config.toml
image_size = 64
depths = [2, 3, 3]
stem = "single"
residual_init = "none"
learning_rate = 0.039
orthogonalizer = "newton_schulz_5"
Rows from block 5, named by matrix and row number. Each number is 128 + 24 x the weight over its row's rms, rounded and kept within 0 to 255. All counts start at 0. Numbers have three digits each. After the name is the row's rms in percent of the matrix's.
# short1: shortcut pointwise conv (model.blocks.5.short.1.weight, 384x192x1x1), inputs 0-191
short1.283 089:112139101149142106143125123135130139136141107131119112126163117098131129076115116130136096070168150162121148100150125155106093185133144159067145140130141185100125140106142120091153125106119119153119179091096095140122110092120144123127136125117135149115113117141145104117175111135116148106091115129122130115119141126154125121098140101111120128069109165154117118044109124077123101105099109074141143141143135117115100112143112148135158107180148166134070118124113137161159148145159108119089109118112131184121125119117113180086148143135127118157142131146114106128120119106110157130
short1.284 088:121137107111143108116108104136131148155123098132126116187101173119095112132109107137151160106173101148071113122127144141117146123101109106130112132119156078147149133165108120103082102148132131131085093154116136088131080111123110131136117162064120132125117168097091135141141131133125150067119148127124119100103111118110140141117117086144127185089090138147098146120146103139127141094128166119123149090145100135137128133109113169137093084123108105154132147126129086118112130110131104123126141079182146138174123117115148088116130160124137175112118120130129128106121160085096185136
short1.285 102:181144115060105151118134156163142112143100152111130074122133134155134114084099103150105125143103123140114138151107136104100141138125118174112117162186118120092102143147130108106140150100114097114117103098125124100115152120091137094150125110151135120116110113146103147092137125114148115147120084090117121115110147114100119104105152090074109171130137116096120191095141137123129103109149164151134145145109103124125151135130120094139140141103086104146110142105193121212165139103127120128140133111164111146139128124132119166090150097150115130126111119131132140093168124147100103158
short1.286 091:145133112133114139124133147139141126153124105085122139150146158101121115160149141082121112162111173113110110161131154121099162127115183093086110089138139151145160148133108112120128119089142095145100147147119079116131114116121148115131156106179125114139129156168124087106118100095133117107105163129130131103111111157159123099152136159134138118085052099154130094136152157129171107136093146095109177122111096125101091124157095114133149109134125141080105155145107128174120163086147124127120122095122145120107128105093159119094106102148140090121114121076151133163138126171120144110
short1.287 109:120113153135113117114162142130146151122171133136127128110151114120128139136121135122083104090170148108097143106110096091118164166082211134127157140073133199147124126105174105094110110096143106075109109113167112145134121141138116145113138120129122091122122168112147149132111156134131085165128143124112144108139126149126104132129121139139106142144101088123146108127128171113127068129112151101156146132133118145071136116117101144141144114074148144119136106118145156122150087106153124119147174136106125122108136195096101092129139139117133151122091091151164119108169116120141113115
short1.288 105:111141154108110113163140086115119146105072122087123159137134155114138116142097128133124078105068126124160145146099116143081132172126147068103119108134116086144142101140150130153141110111169157105157142145134116168116123134106110101122184119126114146190146110130151133134102125103161119099122167160137070106152129134105151149102170144118155138110100139134106157126121125105111124152136124126145157114114150133158127119132107129130159128116147138168125132123165177104136111121121105136111107137189128078120145156103117104114167180111132134152119121121117150102089181083143154131
short1.289 104:116116178109130133106106114112184112140130143159096152168166161133133094131141114151145136163122133129161082117105122105154106123099127069161160144082128161084106120147107133106089136111126123083136118145096104139095133138145137126152163088152133104133158108150086060112141098091134121116156098113107116137167136116082109137108127096156109149110159177163151136139165169084080125108156114108165144108128108115138151102155117137119125125138123116147145144141098118143128166121132138118104098126121110120090147103133134134135112133126131125129147128088134140074144146122198131119
short1.290 094:092139143122094107135107117139165138138119169113112179117170175134120102153153134152134086095133142110115114147112108096112130125124105114138149089154133104130165114138111059111127121180142157127133143081158109114129116147113124104111091208124111133103121129140100104140089113142114150104137102161132104152128119103134108136126140120112110090125159132110107175163115126114131105165103148103147154116123130135120101169181112108126150151141163116089131138104123152158123156115092095105085152090093156111117095114144121137135117086114103114121123200141098146092111099146127129130
short1.291 100:124125115097119109117084120117107130128093159118090116160127198141116157105125118109133123140107091130120140097154113089148136119107145131094105115122134153125117128111141163167125113087178123130118093139096086122106098083127150137117160108152129110096155098136114096156160137133142132105106182131098153144103139129142145131110132150121070142137120131115149113150124108138178117155106160144105129151101139136088060130101114093130130140113055074161113160171107143124139179102140131141107174136141129110126148157120142144156147095138101118135131136146144143116111082136117173100
short1.292 088:134107111121154099095165074137118162085131142139121133143100091121072147159122113149094107174096094130108109141118088128097139140103124176122161101115112144097122082095126124114137134121142159111143132137133141154172127143120130155127128116113143110142132132128124107128132108149121141108100096112117104112107137125148108108132154149116086119138112142097070132121114141100104108120108111112127086119174127160093102127185127199131144116146079138162136142171087124108081111136157129139117154146136155130111127161106149169137129111098122086119196176160115133157118116087129117130
short1.293 103:149142158107110097140110120119136130135107103118124144152127126120109123145122113086128111156114153165205186108132104092118117167114137089128107089061108124184099134132132105151100183111127108143140134117138133119136123151157163111134145114126123120113109122093122081134138157114107150090118103125126148117158132127121123143099134116125119166153110129163110144092127146177138135146132098132113135089147163082163109117144154131119140138146152182116139099161125159113150128117151098140111127091170110141088069180151160117134145094087106138128146111121096122132136116093076150155
short1.294 102:136137104134131120084138132175152124130130145085080124133117171145114090138122110125159149141132158136119118125126110120129133125089111067094144082098140129136098146176117102131122096117169138130081114109103135103114146129112162158112101121163098131132174141121100121122126158108129125127137156149147150125132150133118120117124139095106124107135158234074167124145160124132172125089111116139138129119143133123126119195136133140088137118091080157126105093125096127108122160133138150122121102163127135086119139150135150107131110113108131126133060100134167130100127110079127113121
short1.295 101:119101113115138086107109126100166059125126153138096125125124212124108121141119125145119114171116123122103148119088102085075126128145116125134091146107100103165123116110131103118140156109136115119136070121112155102167109149120124154133129122126100135111102107094135113124158099109117111137099147093100097105133136094132131123121170095135127128153134120106184145114105121192116134125115160128111066126126105154137129164176115117121119109110118128124149122136138124149126114087124160108112167133135120111144148140092141178149087144144159147089141148155127128147129171195125170138
short1.296 121:132130123149133120150119142093132149139181125148131128121118129143177119107116135103141111141137143152129103136135132138143081141125108107142143079175118120133170121103123095114140132118133180114130131128141145153130158112146149170134154140139126115108161122140129117058127115150086123162145173110123225093123112149122115150134103092108119103103114122093112117078123131127115105113109119068116145167167121136089085119128115160138110136121146147128130104134029134086102135140102118109068119131143123122147107146117142106109119146101113137151145110149126068122125128105119131162
short1.297 086:083134089117165136120128095116154148076129082097100130113103124118094141127096133125133165119142084120122104167138106129120122074147134122172143133157158148116126153122092093131093102115157122130146110114189185149127136109116120099188126122096107145147165126148088154139084124125167139147115098121148121112158132102101143138109121108081129140126110102093191086126120119146143138163099079102122134118121152108083117105133144120150155142097128161127146122138127129145134138125141123113105141114106110140059110106129126124099098140113075139123108150125106108111119080095121148122
short1.298 098:123121118119158100123148149130144142201112171116148146145104118132129107147091087153117130099114167070105113116109126114125120113127159120085100113104144100108114118122128173158148103127126164124125131133089101113155104112119154115113156092115121133108143105145145133109144097106144139087120147110133110128145159131132115181119089102117136113127112114169131108119142150108125151122137152111143190103156107111093088152130157111079205115069127153163170132103116146134139164163139099133130127128137127160207112099104123093121139115132136091152128092145114135111102133130158115130
short1.299 111:143151156116145126110140107119092105129149119135138101099109090148113079108106135104094120112074130100111139164132115134129147118126219144080146137098142120149124118118130105116136181128128131119104094131143132137179099127111147136144127110138101123116124138098185126141134130152178100147168116138111171139119119156128129089069108146126087123137105142119143141166118130108112125129150127143124095154119142185153112166096109090110084137109151136138117107132110145117135113124113136124114151134131225128098145155110116136148130133113126110145148132151201105144148101147149090126
short1.300 104:143131086150070112108113118170144145120105139170113097170100136109123102114133200167116107139129148142121142128157137164116144085120133167118184108125106101117136118174123121090103133095109114147150105094121057136149121091127135142135113140145105138142136129160128118070132130144118120128137145147178077166130137119156145112124151121105157101146142107119122116133104153120164125110134156117124126074123137133127118148156109145147102154134169117105108084199135160127127158135095101100129118129150124106110131106146064120144088121108098135152108146135108110146128097139124143096
short1.301 118:109126137114109130163141127124106118105135078116114120111121138143136104135108113126116131134159138074113147086122139133204189104114150095097156076104143091094151122097162131124124138149115111116135104137103085125111117135117120114124115123133124165140150149127154103099109194099163127127204077124101138145125161096127127080085131108122128127161113115136135135151116131149108123181130166125143171134125161122167091106091136129143135139129127131173101140136121125122151086126056108125097160135097173140139160111122122112133146141117133105152120133116089103127124096148104122121
short1.302 093:116125083129150120124118158091136111125133100142095069095141118129105121096092101154155169168148127077095135102149118108112110144119158104061139158135150130134113138102143098129099137115134127140122117094110111105128129113125129119116114131130143112171142079128100119128130153097129113118145106090100142111091160159139126136109128115103114135147126118114133127121120159133075088104104112111102157113139119162160158088095143113128178119123096162199138052142072164113136113126171091126138093156131154183147092107130101151123140130108127123117136103111110122132144123147128138156
short1.303 088:124137145136131104138083128143118124144133107115124125118085109121092138141114129142123152106090139138064097096131124146144130141137161152149119110086095069141097117123089132122092127132133152074137133150159135129102124134114102119102113123120133083113149108109123104093115169148126102122133091119089156114112101106121122187088076138141169101160088122160145073081155120139094151162086145143148141138124183118151121112098156078092132117131129152116122127139115142112112146111101115125094135118122151176066121140136108107092093123104092106119118135118146142113137140145082146138
short1.304 084:120120107109124100105153122136126074100150138114134155117131094153105114082122105121167141160102106183142108122093098089156125110122097129147151148131125109115127106118087126133176136134132147135116097139143125130131132129129099116151102088122100127106123102118114155136119107119155103142120126133163124191141104105150144154115081149129119094083115123094148161137129144108111147146167127187162126142139184153181119104161089155152131125103115150133115157115098147107123143066135060106126123106075101153124128140124130139113114109110131099113170143185162166138100129134143105126
short1.305 102:192137106134126116123094092119116121137118138142119119096117138104134132134144146098154159133103113130129112120136120155134124141096098135149158113080138175092100077134126125150151128110124155102098118113143103128103159169115188134095087134162131149122138149147122145107119112092110126123135151133113169106119115177122126182141135125100083153141076174102161162160118147136087056148156089123140122116098147117158086173121109089148143109125148116172135111107124145125133136128174156111165136135158073100130105132117084133130138139113114096119107125136105126132142086118101117135
short1.306 110:087163123157158162157159131142124128125149148151107126141109109107106093098147079129125151085088141160110151150112136084098172173105116130139131140168126142135142142131145153150119119139132107159143104147099117125121152104127120103131142107117112124073140125131092127129107086111153091120103153094112113122124130108097171102118106090117090133112136154123140142134155126119161129099122113144115135154119146120118137176132138119116127123119110103099077103108118126124142156126150201105126125107115097122195104121110136196175107149102122180109157162152165110157102134157127177150
short1.307 105:138095119116106166167125160097159144108155175145152133152139123128134098095092189127112139145107129142124127125117134174114114120137117123167126114155140125073129124131112119104149141144151113140146137151135147128149132087167096119177112097162129127136143104144081152104171131101099132134169081132164113099139163114145159106142152127118117126120128154140131120129149136142147091119143108092120164187131136139162139133147119069079128127101147148098156112157135118109124113121112118098125073154097115128162130139159111097136100126103079153086119106176098116070116153117122165113
short1.308 105:140142111143137117111164104130119103095168151133121101160097120110148117145110152133154087162126155064119123104142150138090174153098152129099161098116111161076121100136125141140074132166099136072102107122106112150109148106143137113118108125137138135122140157147134149132133124109143154120127096133104167150170168131091123089117110146158098136128105125120113133111136157148162089143131114139169134163118096096115130119185107154128096149115114121087124110144139115075093091114118108114155090116130113095090096147110095114117127156110130114134185093097181127140143117116105150134
short1.309 073:113099116149113157096097179116137147105155084140166116100119144115152119092147117147093104071123123115084099142123206143108127129159152144103125136131136143144121129207174088159162105146096148164120111143132135102133102155116118132139115101116142159145132126174098140122134166133158128133138153144122106101128109137113118124150076125143143119144128116134100139148128105122163144103116108122118118103152096098103126100134180135161140166108172123128100107132167153122137120135134107134143144187116115110090145090081114143138150123089149153084106145168127122153131121111092115135
short1.310 101:122108071111115079099115152170120115108069139120189101134100121136167119117108156128148146122131122158126107146134154137129132093175118115136159114098119115137112100202087171137095157107131136122111104084134132115161130163145142113104153152125097083136139103139134149124150125149109149121136135166145106153132125118144134121111112109120120120115094121108151131141126100129096123136169124097120177121077133127144118122107085122147143126165132085125118142113093148143159122115132138069126156148148116165107159110123133129168137130136150094112135179128157100134141129214137150104
short1.311 105:120118114122147102111127118079133131126117173099132130106138153110115111115143098170142110165119135104091088154132121168115121095107169122151157151143136139103098109128101147136146094138143104118127085146121131088122128117163161116097093110173099151099131149120148090126143123133145161128089152176107085114108130159169098157129127090106143153124117128133095128145101129142182116081129121144121110140147108124124112100103141112116142097153130137109140105134114100126144111089144128103177092145101106203120117075109186170098090093118090105137112118112106105127150103131144124100
short1.312 090:110139134127173149138123094147113137142158136126121118135128132081080106153142041138174129110111107125147137098138106137128116111132153091091102115101126107159143086140120098126161078170137118126114121149134160085098112161135120170138111134137116117111126128063114125150120112120127138101135110145149134114097152129135097099062123108123116081088141103118167175155111119091118139141148127138136127113133148135122108060134118098104129151119127122113133147142098131098161133128130115120120093124075129120147075148150098140123108166167160126079118127101122153130081156093113132129
short1.313 108:092132116110100124127140130057084132145170115169135181108129165139130135147130184113129117141124123112155099099077138147149132151125128108096076137132130089146104163132125151127148135138099178109176126117156136129147113167143126108124097108155109139102074148095187123145095145120152141133140163123140163084110114119151087137130172132112129125145130115129111140173143122134120108123123086155133113153148107118129118146111141161090101113112148114136144076070158120151116139115147176107128156186114150098119119111094188118118128126134110106124098122124145124125108144125110112115
short1.314 106:113084150121128113184107167126099178150114179121148081146109101134119105136152111114121120153088119162113171142125072090135125122147151154137188127123088120121140097132139135190106082107138107088106117117100102112161119117098162133108161120106120128168115107134149115112133125173117141148115173075135099116135098124141128119199114114119108159149106150122170127130086132134095112125140098115168120139130146121161155139124109135145145139116092163100143122125122111161166091119132151119117114130100109094104150142143113112110123114111087109128090126115123100143105108101126106150
short1.315 105:070113105128135114161102120134110119133082093141139111153126096142141109110136129164123128176141131094106110096116144057119097147114095169202114100179141191095103068123112113117148118103132147162153118133171135157121119127117141119159130142123127124162108096099130121119103078127125147138186107125111150137107110125119131158142108118143158109122126132165104117145149143135152134170111115149141112099151164158091120138097125129105148108147122132187162098144105107106129136125074140133133126134125110181101160125103164118114121133116146102126137167128112134162123143132159142110
short1.316 103:129100092185100109087087103092154144135133174124160143122134133124127111065189127106126133124134129111141152169137124095159091139132135093140192116103121134155133140150120099136116117103077119102107150160165083121140137150143128120138183124135133117120139108100150124153169130133152112096162086108142120137099104113152124125123118144109131102091114137107131105137143156084117155120130128123124103103182144121124137119156151113110137133124136093141130089124103086189139130096077102106151109098141092125122132128157113142078103131114146103116122141168107152135121093111175118142