Weights of a small image classifier: 13200 steps, held-out accuracy 42%.
Rows from block 3 of a small image classifier, named by matrix and row number. Rows with one number belong to one channel. Each number is 50 + 12 x the weight over its row's rms, rounded and kept within 0 to 99. All counts start at 0.
After each channel's rows are labels from the 100 images, of 14848, where the channel reaches its highest value: "colour at peak" is the nearest of a few named colours to the mean colour under the peak. Only what is clearly more common there than usual is listed. The data: crops of objects in photos (Visual Genome).
# convs0: first 3x3 conv (model.blocks.3.convs.0.weight, 192x192x3x3, each kernel summed), inputs 0-95
# convs1: second 3x3 conv (model.blocks.3.convs.1.weight, 192x192x3x3, transposed, each kernel summed), outputs 0-95

convs0.69:54 34 49 46 36 53 53 39 50 44 27 44 62 56 24 43 38 42 40 40 46 49 54 37 56 47 54 36 38 42 46 30 51 36 20 40 48 61 36 44 37 49 30 35 52 52 59 24 54 57 57 30 36 42 39 50 37 51 32 55 49 38 48 38 55 49 59 51 35 71 68 66 51 60 64 65 33 25 39 60 65 44 62 57 55 47 67 50 45 57 49 75 24 56 55 36
convs1.69:50 39 50 47 45 63 26 62 40 18 46 43 53 35 51 45 57 48 36 34 51 36 73 54 64 50 49 59 22 40 73 32 38 46 52 32 39 60 44 57 51 54 37 52 45 43 65 23 47 49 49 47 47 56 51 44 56 64 30 49 42 69 52 41 37 43 23 61 55 65 63 43 45 49 36 49 56 50 42 58 48 54 69 55 44 52 49 43 90 39 77 43 35 59 54 26
colour at peak: pink

convs0.126:41 27 47 65 53 42 34 30 56 39 24 60 39 39 46 51 42 38 28 48 44 49 35 36 43 61 62 39 55 38 57 39 62 36 35 43 43 65 66 58 50 55 43 73 42 61 62 57 41 56 56 45 36 39 59 53 28 32 67 38 53 43 38 33 52 62 55 50 75 54 39 36 41 52 66 39 47 40 69 56 64 45 49 66 47 41 31 44 21 41 41 54 60 33 43 46
convs1.126:47 60 51 39 86 55 54 41 51 42 39 54 39 53 40 61 51 39 29 49 37 18 52 57 42 47 38 66 45 53 23 43 49 47 38 57 70 43 72 62 11 36 35 60 36 47 60 55 45 32 58 58 50 43 46 42 38 41 31 48 55 45 37 36 56 46 23 35 54 71 62 37 76 47 41 36 47 42 66 45 34 68 67 43 63 55 50 36 48 57 41 67 56 53 45 51
colour at peak: black

convs0.185:57 62 47 27 40 55 57 58 37 48 63 49 47 63 42 37 52 50 40 72 57 17 52 44 45 59 65 31 29 76 56 58 64 60 48 42 57 49 43 45 55 53 42 45 67 59 39 49 63 52 41 49 43 40 60 45 34 29 30 56 37 63 60 57 38 61 51 13 61 49 49 39 38 52 58 78 44 36 32 56 52 47 41 40 51 45 59 43 48 29 57 42 50 28 63 53
convs1.185:52 40 39 61 49 35 54 38 49 47 58 26 59 47 56 46 48 46 39 57 48 39 68 46 50 56 26 46 37 48 46 60 43 29 59 65 50 46 50 24 53 68 57 25 58 43 51 59 49 48 46 46 67 37 29 39 59 75 69 46 59 26 54 66 48 49 37 42 61 51 48 63 44 66 30 54 40 76 53 41 40 50 57 57 68 72 54 74 38 49 54 62 48 55 55 62
colour at peak: pink

convs0.177:64 50 52 62 24 62 36 39 51 19 37 82 35 68 69 40 42 39 47 45 48 43 35 50 55 48 47 36 45 58 48 66 52 50 39 54 36 51 42 34 54 55 36 35 63 49 54 48 55 53 54 21 37 31 42 32 52 33 54 52 64 53 49 37 42 55 48 84 44 41 51 55 50 46 45 44 63 46 66 66 28 60 42 40 48 52 68 51 44 63 33 15 41 33 31 50
convs1.177:54 60 49 57 52 45 27 54 27 58 62 55 44 46 47 34 48 37 42 48 62 56 57 51 31 58 36 23 48 27 47 50 59 55 41 42 39 64 46 43 41 33 37 49 32 59 43 43 45 35 50 34 58 89 54 33 49 43 46 46 54 27 31 63 58 46 26 37 40 59 49 43 58 61 56 44 50 73 54 67 26 51 57 49 30 50 44 28 78 54 47 36 57 35 55 38
colour at peak: pink

convs0.139:46 31 42 61 63 58 67 55 37 34 60 58 50 45 40 27 43 43 56 46 50 65 50 40 57 43 48 53 40 41 34 35 31 27 47 49 14 29 46 55 64 59 70 43 48 32 23 42 55 52 70 40 55 36 35 55 48 49 46 46 27 61 59 56 64 59 49 43 30 37 57 43 58 41 46 40 41 40 38 49 47 58 39 43 43 35 45 36 50 49 39 35 31 44 37 32
convs1.139:47 46 43 44 83 45 27 54 42 50 52 53 47 49 49 52 48 54 54 72 47 55 53 49 50 40 44 33 42 56 50 47 54 46 54 42 67 33 27 64 48 45 58 45 51 71 99 44 38 54 56 47 53 52 30 41 66 48 49 48 41 56 40 52 52 60 37 52 49 27 45 54 49 66 43 39 53 54 55 47 33 48 37 51 51 53 56 45 44 50 44 64 59 62 50 21
colour at peak: brown

convs0.87:52 46 37 43 42 51 41 45 50 27 55 31 44 39 37 41 52 48 18 62 49 49 36 43 53 54 32 59 53 53 46 45 47 37 68 55 43 33 61 62 37 47 85 54 28 41 25 50 47 60 56 47 48 50 51 57 14 75 54 29 41 43 57 34 48 23 54 44 48 58 35 52 36 47 46 43 29 45 65 60 59 34 38 41 41 28 36 63 29 45 37 39 32 40 64 58
convs1.87:45 47 55 75 69 31 31 71 36 64 55 72 48 48 58 37 74 50 42 28 45 38 51 73 38 66 60 51 56 46 45 54 68 28 60 46 59 52 78 52 48 36 52 59 37 62 58 49 54 50 53 71 28 65 53 73 44 53 65 34 71 37 59 59 47 47 44 27 86 57 55 48 52 60 41 52 43 32 36 46 60 48 60 62 51 44 53 68 53 62 39 57 71 47 63 61
colour at peak: brown

convs0.65:42 68 46 39 78 48 54 61 45 65 51 31 54 31 76 23 52 52 63 61 39 33 59 42 39 56 56 41 44 37 43 54 43 40 39 62 31 41 56 42 43 58 41 44 63 68 16 53 42 48 42 36 34 63 40 55 56 61 66 44 66 53 49 46 39 51 64 32 50 30 46 40 53 49 42 30 44 48 39 30 41 58 50 58 52 38 62 56 56 42 43 46 46 68 61 65
convs1.65:45 74 38 39 64 58 58 45 43 52 65 44 41 45 37 37 45 63 34 65 46 59 53 49 39 33 44 40 59 59 44 62 54 75 64 46 36 65 39 40 59 34 66 49 71 34 55 36 57 67 49 32 25 51 54 47 47 63 42 64 53 46 73 62 31 44 58 48 50 48 58 51 61 41 34 53 50 35 56 44 39 46 51 55 48 47 60 71 53 50 75 65 62 58 48 57
colour at peak: pink

convs0.20:45 54 57 41 42 40 46 49 53 38 63 62 45 49 49 44 46 56 59 63 70 60 60 09 35 52 50 41 53 49 58 56 22 21 35 32 54 45 53 73 39 44 51 41 41 51 56 49 32 52 48 55 44 43 76 51 21 51 75 40 52 58 30 54 45 62 35 68 52 25 45 32 21 48 38 43 35 57 38 65 44 55 44 62 38 64 39 35 40 50 46 51 39 68 23 33
convs1.20:53 56 41 53 68 45 38 62 52 78 38 41 29 41 46 35 42 46 29 59 60 29 64 36 57 60 70 23 60 43 56 43 41 38 47 52 42 46 66 48 40 45 36 41 46 54 43 53 41 52 48 54 64 48 57 43 67 15 50 70 32 46 41 39 84 43 34 29 36 39 43 51 43 49 59 56 60 63 45 43 65 58 54 63 52 67 63 46 23 36 60 33 36 50 49 46
colour at peak: brown

convs0.58:64 46 45 54 67 42 48 42 36 51 54 54 70 59 51 55 42 51 29 41 62 42 53 58 68 42 64 42 43 44 44 60 25 44 64 71 20 46 66 35 46 43 45 40 50 33 60 75 55 32 33 12 28 58 47 29 47 44 50 44 53 43 33 49 37 56 58 40 39 56 48 66 24 52 40 46 57 52 45 47 49 56 31 50 41 38 43 36 51 38 59 47 68 73 37 60
convs1.58:46 81 53 56 44 51 74 48 20 47 64 64 56 45 48 23 54 50 33 57 50 38 55 40 51 55 36 40 59 53 39 54 76 62 57 56 24 69 49 54 28 51 60 57 50 45 55 48 41 51 55 30 62 41 40 54 51 31 40 40 58 28 40 58 18 74 26 43 66 41 43 40 44 48 37 42 39 60 61 54 50 41 59 37 51 44 45 36 35 48 55 54 69 49 72 54
colour at peak: pink; white

convs0.91:61 48 51 64 36 46 66 48 43 47 32 71 39 47 60 58 43 45 61 37 80 54 48 47 34 64 44 64 49 45 64 62 51 49 61 39 50 56 37 50 64 40 43 45 54 43 50 37 48 54 37 34 39 50 61 53 47 50 71 45 48 59 58 37 42 34 45 33 34 37 51 66 63 47 53 46 45 57 22 53 54 51 55 63 50 61 57 53 35 36 62 42 25 36 61 68
convs1.91:54 42 47 67 61 49 58 51 24 71 32 53 35 53 46 56 45 46 48 49 46 45 64 43 20 69 48 58 50 55 43 64 36 63 38 55 56 39 45 52 34 37 52 63 41 60 49 42 55 37 49 45 68 41 56 60 55 39 39 30 57 35 29 54 58 39 37 49 51 75 42 39 57 49 65 59 60 50 42 44 42 34 38 50 45 32 45 52 46 63 59 45 28 49 40 46
colour at peak: pink

convs0.173:48 50 63 44 58 44 51 56 70 33 53 50 50 35 66 44 71 51 33 42 59 38 59 28 46 44 54 50 41 35 56 68 64 68 57 45 69 47 46 41 55 53 57 40 41 50 39 63 47 33 37 44 77 36 36 54 58 38 36 40 34 61 39 50 54 99 61 56 42 41 55 51 54 34 51 41 46 44 45 41 30 46 41 38 51 63 38 43 39 45 48 53 43 57 40 48
convs1.173:45 38 51 45 26 35 39 54 52 54 40 33 32 46 43 45 46 54 43 44 41 36 50 45 54 34 33 67 47 47 47 41 44 48 65 51 85 64 60 44 32 37 59 61 51 57 55 43 44 41 71 47 61 50 49 48 36 51 53 23 40 47 23 42 49 35 35 40 48 48 52 50 52 41 44 51 58 68 38 49 56 51 45 46 63 53 51 46 50 45 59 42 48 51 45 56
colour at peak: grey

convs0.41:31 44 48 47 99 43 71 52 62 47 39 59 54 57 60 34 42 55 31 36 35 51 60 71 61 47 51 76 55 44 62 50 50 67 49 57 34 57 54 57 46 46 49 25 56 46 82 59 58 59 38 49 48 56 46 45 57 40 47 36 61 32 55 50 41 47 56 67 63 33 43 28 44 55 46 43 48 38 55 32 57 38 34 51 48 41 45 46 39 55 50 60 68 42 40 54
convs1.41:52 65 61 63 44 23 49 50 50 34 59 55 51 49 35 50 35 54 31 54 44 50 58 55 36 55 49 65 44 40 36 61 52 30 81 40 12 37 43 46 42 42 49 54 42 45 55 53 42 43 33 33 57 31 34 51 50 35 40 31 45 40 47 29 38 57 42 56 62 59 38 48 64 47 66 45 32 60 54 46 54 42 48 18 54 42 21 55 47 47 55 54 49 36 45 47
colour at peak: pink

convs0.73:59 42 39 39 26 36 40 44 34 73 51 43 44 45 61 42 48 56 50 44 47 27 62 41 71 26 44 55 78 53 31 53 70 47 55 31 28 52 45 59 42 54 56 62 43 53 73 43 54 41 50 49 74 60 42 39 51 54 42 61 30 44 38 47 52 44 52 58 68 52 38 40 53 55 55 35 60 52 43 29 52 40 40 19 44 55 36 55 46 62 59 49 87 59 49 32
convs1.73:57 26 60 56 53 37 31 44 71 56 56 30 35 51 38 42 52 54 54 64 36 57 71 66 33 34 52 58 50 50 21 38 20 46 63 45 59 63 39 60 32 27 65 51 39 41 45 58 55 47 33 63 49 45 59 52 59 53 52 52 50 34 41 52 56 53 44 51 42 44 45 59 45 52 49 45 60 40 50 47 42 39 54 28 49 36 20 39 46 30 44 27 46 43 62 50
colour at peak: black

convs0.133:42 42 66 46 23 35 53 58 46 37 43 38 77 59 49 45 47 49 44 64 59 45 51 31 51 33 52 71 54 52 63 43 27 17 42 59 53 44 44 58 36 37 40 50 47 38 44 65 42 74 42 51 66 59 24 44 43 46 27 66 45 61 38 69 39 45 55 34 33 39 42 54 47 39 35 66 49 42 50 66 46 40 47 43 42 48 48 57 30 57 46 49 52 56 43 53
convs1.133:44 36 53 61 39 39 44 64 47 60 54 21 67 52 59 50 50 80 39 54 53 46 49 53 69 43 25 49 44 50 46 38 45 10 44 54 57 36 52 41 28 38 36 67 41 42 76 45 57 57 49 70 37 62 23 52 29 42 50 46 53 40 61 55 48 61 46 50 40 43 32 48 63 57 71 54 62 49 49 51 54 52 40 26 31 59 40 41 13 49 42 35 38 37 53 68
colour at peak: black

convs0.144:52 44 33 25 21 52 51 36 54 57 50 46 49 30 42 49 21 47 36 56 44 49 31 39 53 67 34 41 66 61 51 46 50 42 33 49 39 32 43 55 59 47 51 48 64 64 43 44 63 52 47 37 45 38 37 48 50 52 69 34 63 47 20 42 24 51 58 47 41 34 41 55 27 56 21 38 25 53 58 65 48 43 47 40 51 40 36 39 63 49 46 46 56 35 52 38
convs1.144:49 31 57 39 49 36 43 35 19 48 55 67 56 29 39 39 53 58 49 53 53 73 72 57 58 45 29 42 48 55 60 53 52 41 47 46 52 67 59 47 89 55 33 42 61 58 55 52 53 55 35 58 61 58 36 55 34 66 41 48 37 57 49 41 40 29 46 43 49 28 31 65 44 59 42 61 48 51 64 57 49 60 46 71 60 51 51 42 56 52 58 39 85 53 39 34
colour at peak: grey

convs0.123:44 55 22 43 76 48 62 18 49 43 67 48 58 60 48 52 53 73 48 46 54 48 48 38 46 46 56 70 43 56 35 63 62 56 43 69 34 54 60 57 38 43 54 71 54 59 67 67 47 37 41 47 67 38 45 55 65 54 49 41 42 43 51 54 66 54 65 62 33 35 37 56 43 45 58 53 27 71 72 58 62 48 66 41 53 71 39 67 40 39 54 57 62 50 73 40
convs1.123:40 46 28 33 66 62 32 59 42 44 52 60 44 35 43 35 28 59 59 50 32 33 44 68 56 58 35 59 43 34 37 56 48 57 42 45 55 35 68 44 44 37 38 62 53 52 52 35 31 33 79 45 57 59 42 52 50 46 64 43 54 44 32 36 42 60 42 34 40 85 49 32 64 52 65 61 58 49 40 51 53 48 51 42 44 33 45 57 39 56 56 63 38 34 50 49
colour at peak: grey

convs0.6:42 65 40 80 47 62 68 31 29 49 48 56 47 47 50 23 71 34 44 69 38 45 35 43 34 22 49 30 43 52 62 24 45 53 52 53 53 58 59 52 49 39 32 41 41 69 64 68 46 28 37 56 31 49 53 44 57 52 45 37 31 58 38 39 50 73 49 57 56 46 66 54 57 41 51 60 37 40 56 37 49 32 28 47 60 59 27 44 51 43 52 48 31 35 21 46
convs1.6:57 53 42 29 79 42 44 58 79 62 60 57 49 46 66 42 33 62 51 66 52 51 47 62 58 62 48 44 58 50 26 46 52 49 62 40 42 36 51 47 56 47 63 26 47 44 57 28 39 26 43 38 50 27 54 56 82 49 42 38 54 30 26 60 81 60 30 46 40 52 35 35 55 53 63 41 45 55 61 56 52 28 36 55 31 55 53 32 54 59 26 53 43 56 46 58
colour at peak: black

convs0.115:68 40 78 39 43 55 50 49 48 65 64 50 66 52 42 73 41 51 49 49 46 28 48 40 75 60 37 43 44 55 62 35 44 37 32 38 42 55 58 49 53 44 67 62 68 39 38 36 50 62 53 57 26 40 55 40 51 53 50 64 56 50 41 58 46 12 29 56 40 44 47 59 51 45 45 24 50 73 51 33 55 46 32 62 43 34 40 66 50 56 59 71 41 64 34 55
convs1.115:64 70 42 48 53 43 42 35 55 50 61 36 46 40 63 34 39 51 42 44 61 63 53 57 28 54 37 41 47 43 35 43 55 33 34 42 35 48 57 47 45 44 46 48 28 48 48 48 37 47 40 76 47 46 70 46 41 50 62 47 53 34 32 45 49 14 51 35 39 53 45 59 43 52 48 60 44 41 49 34 46 62 43 59 44 47 57 34 46 50 46 44 51 40 57 36
colour at peak: brown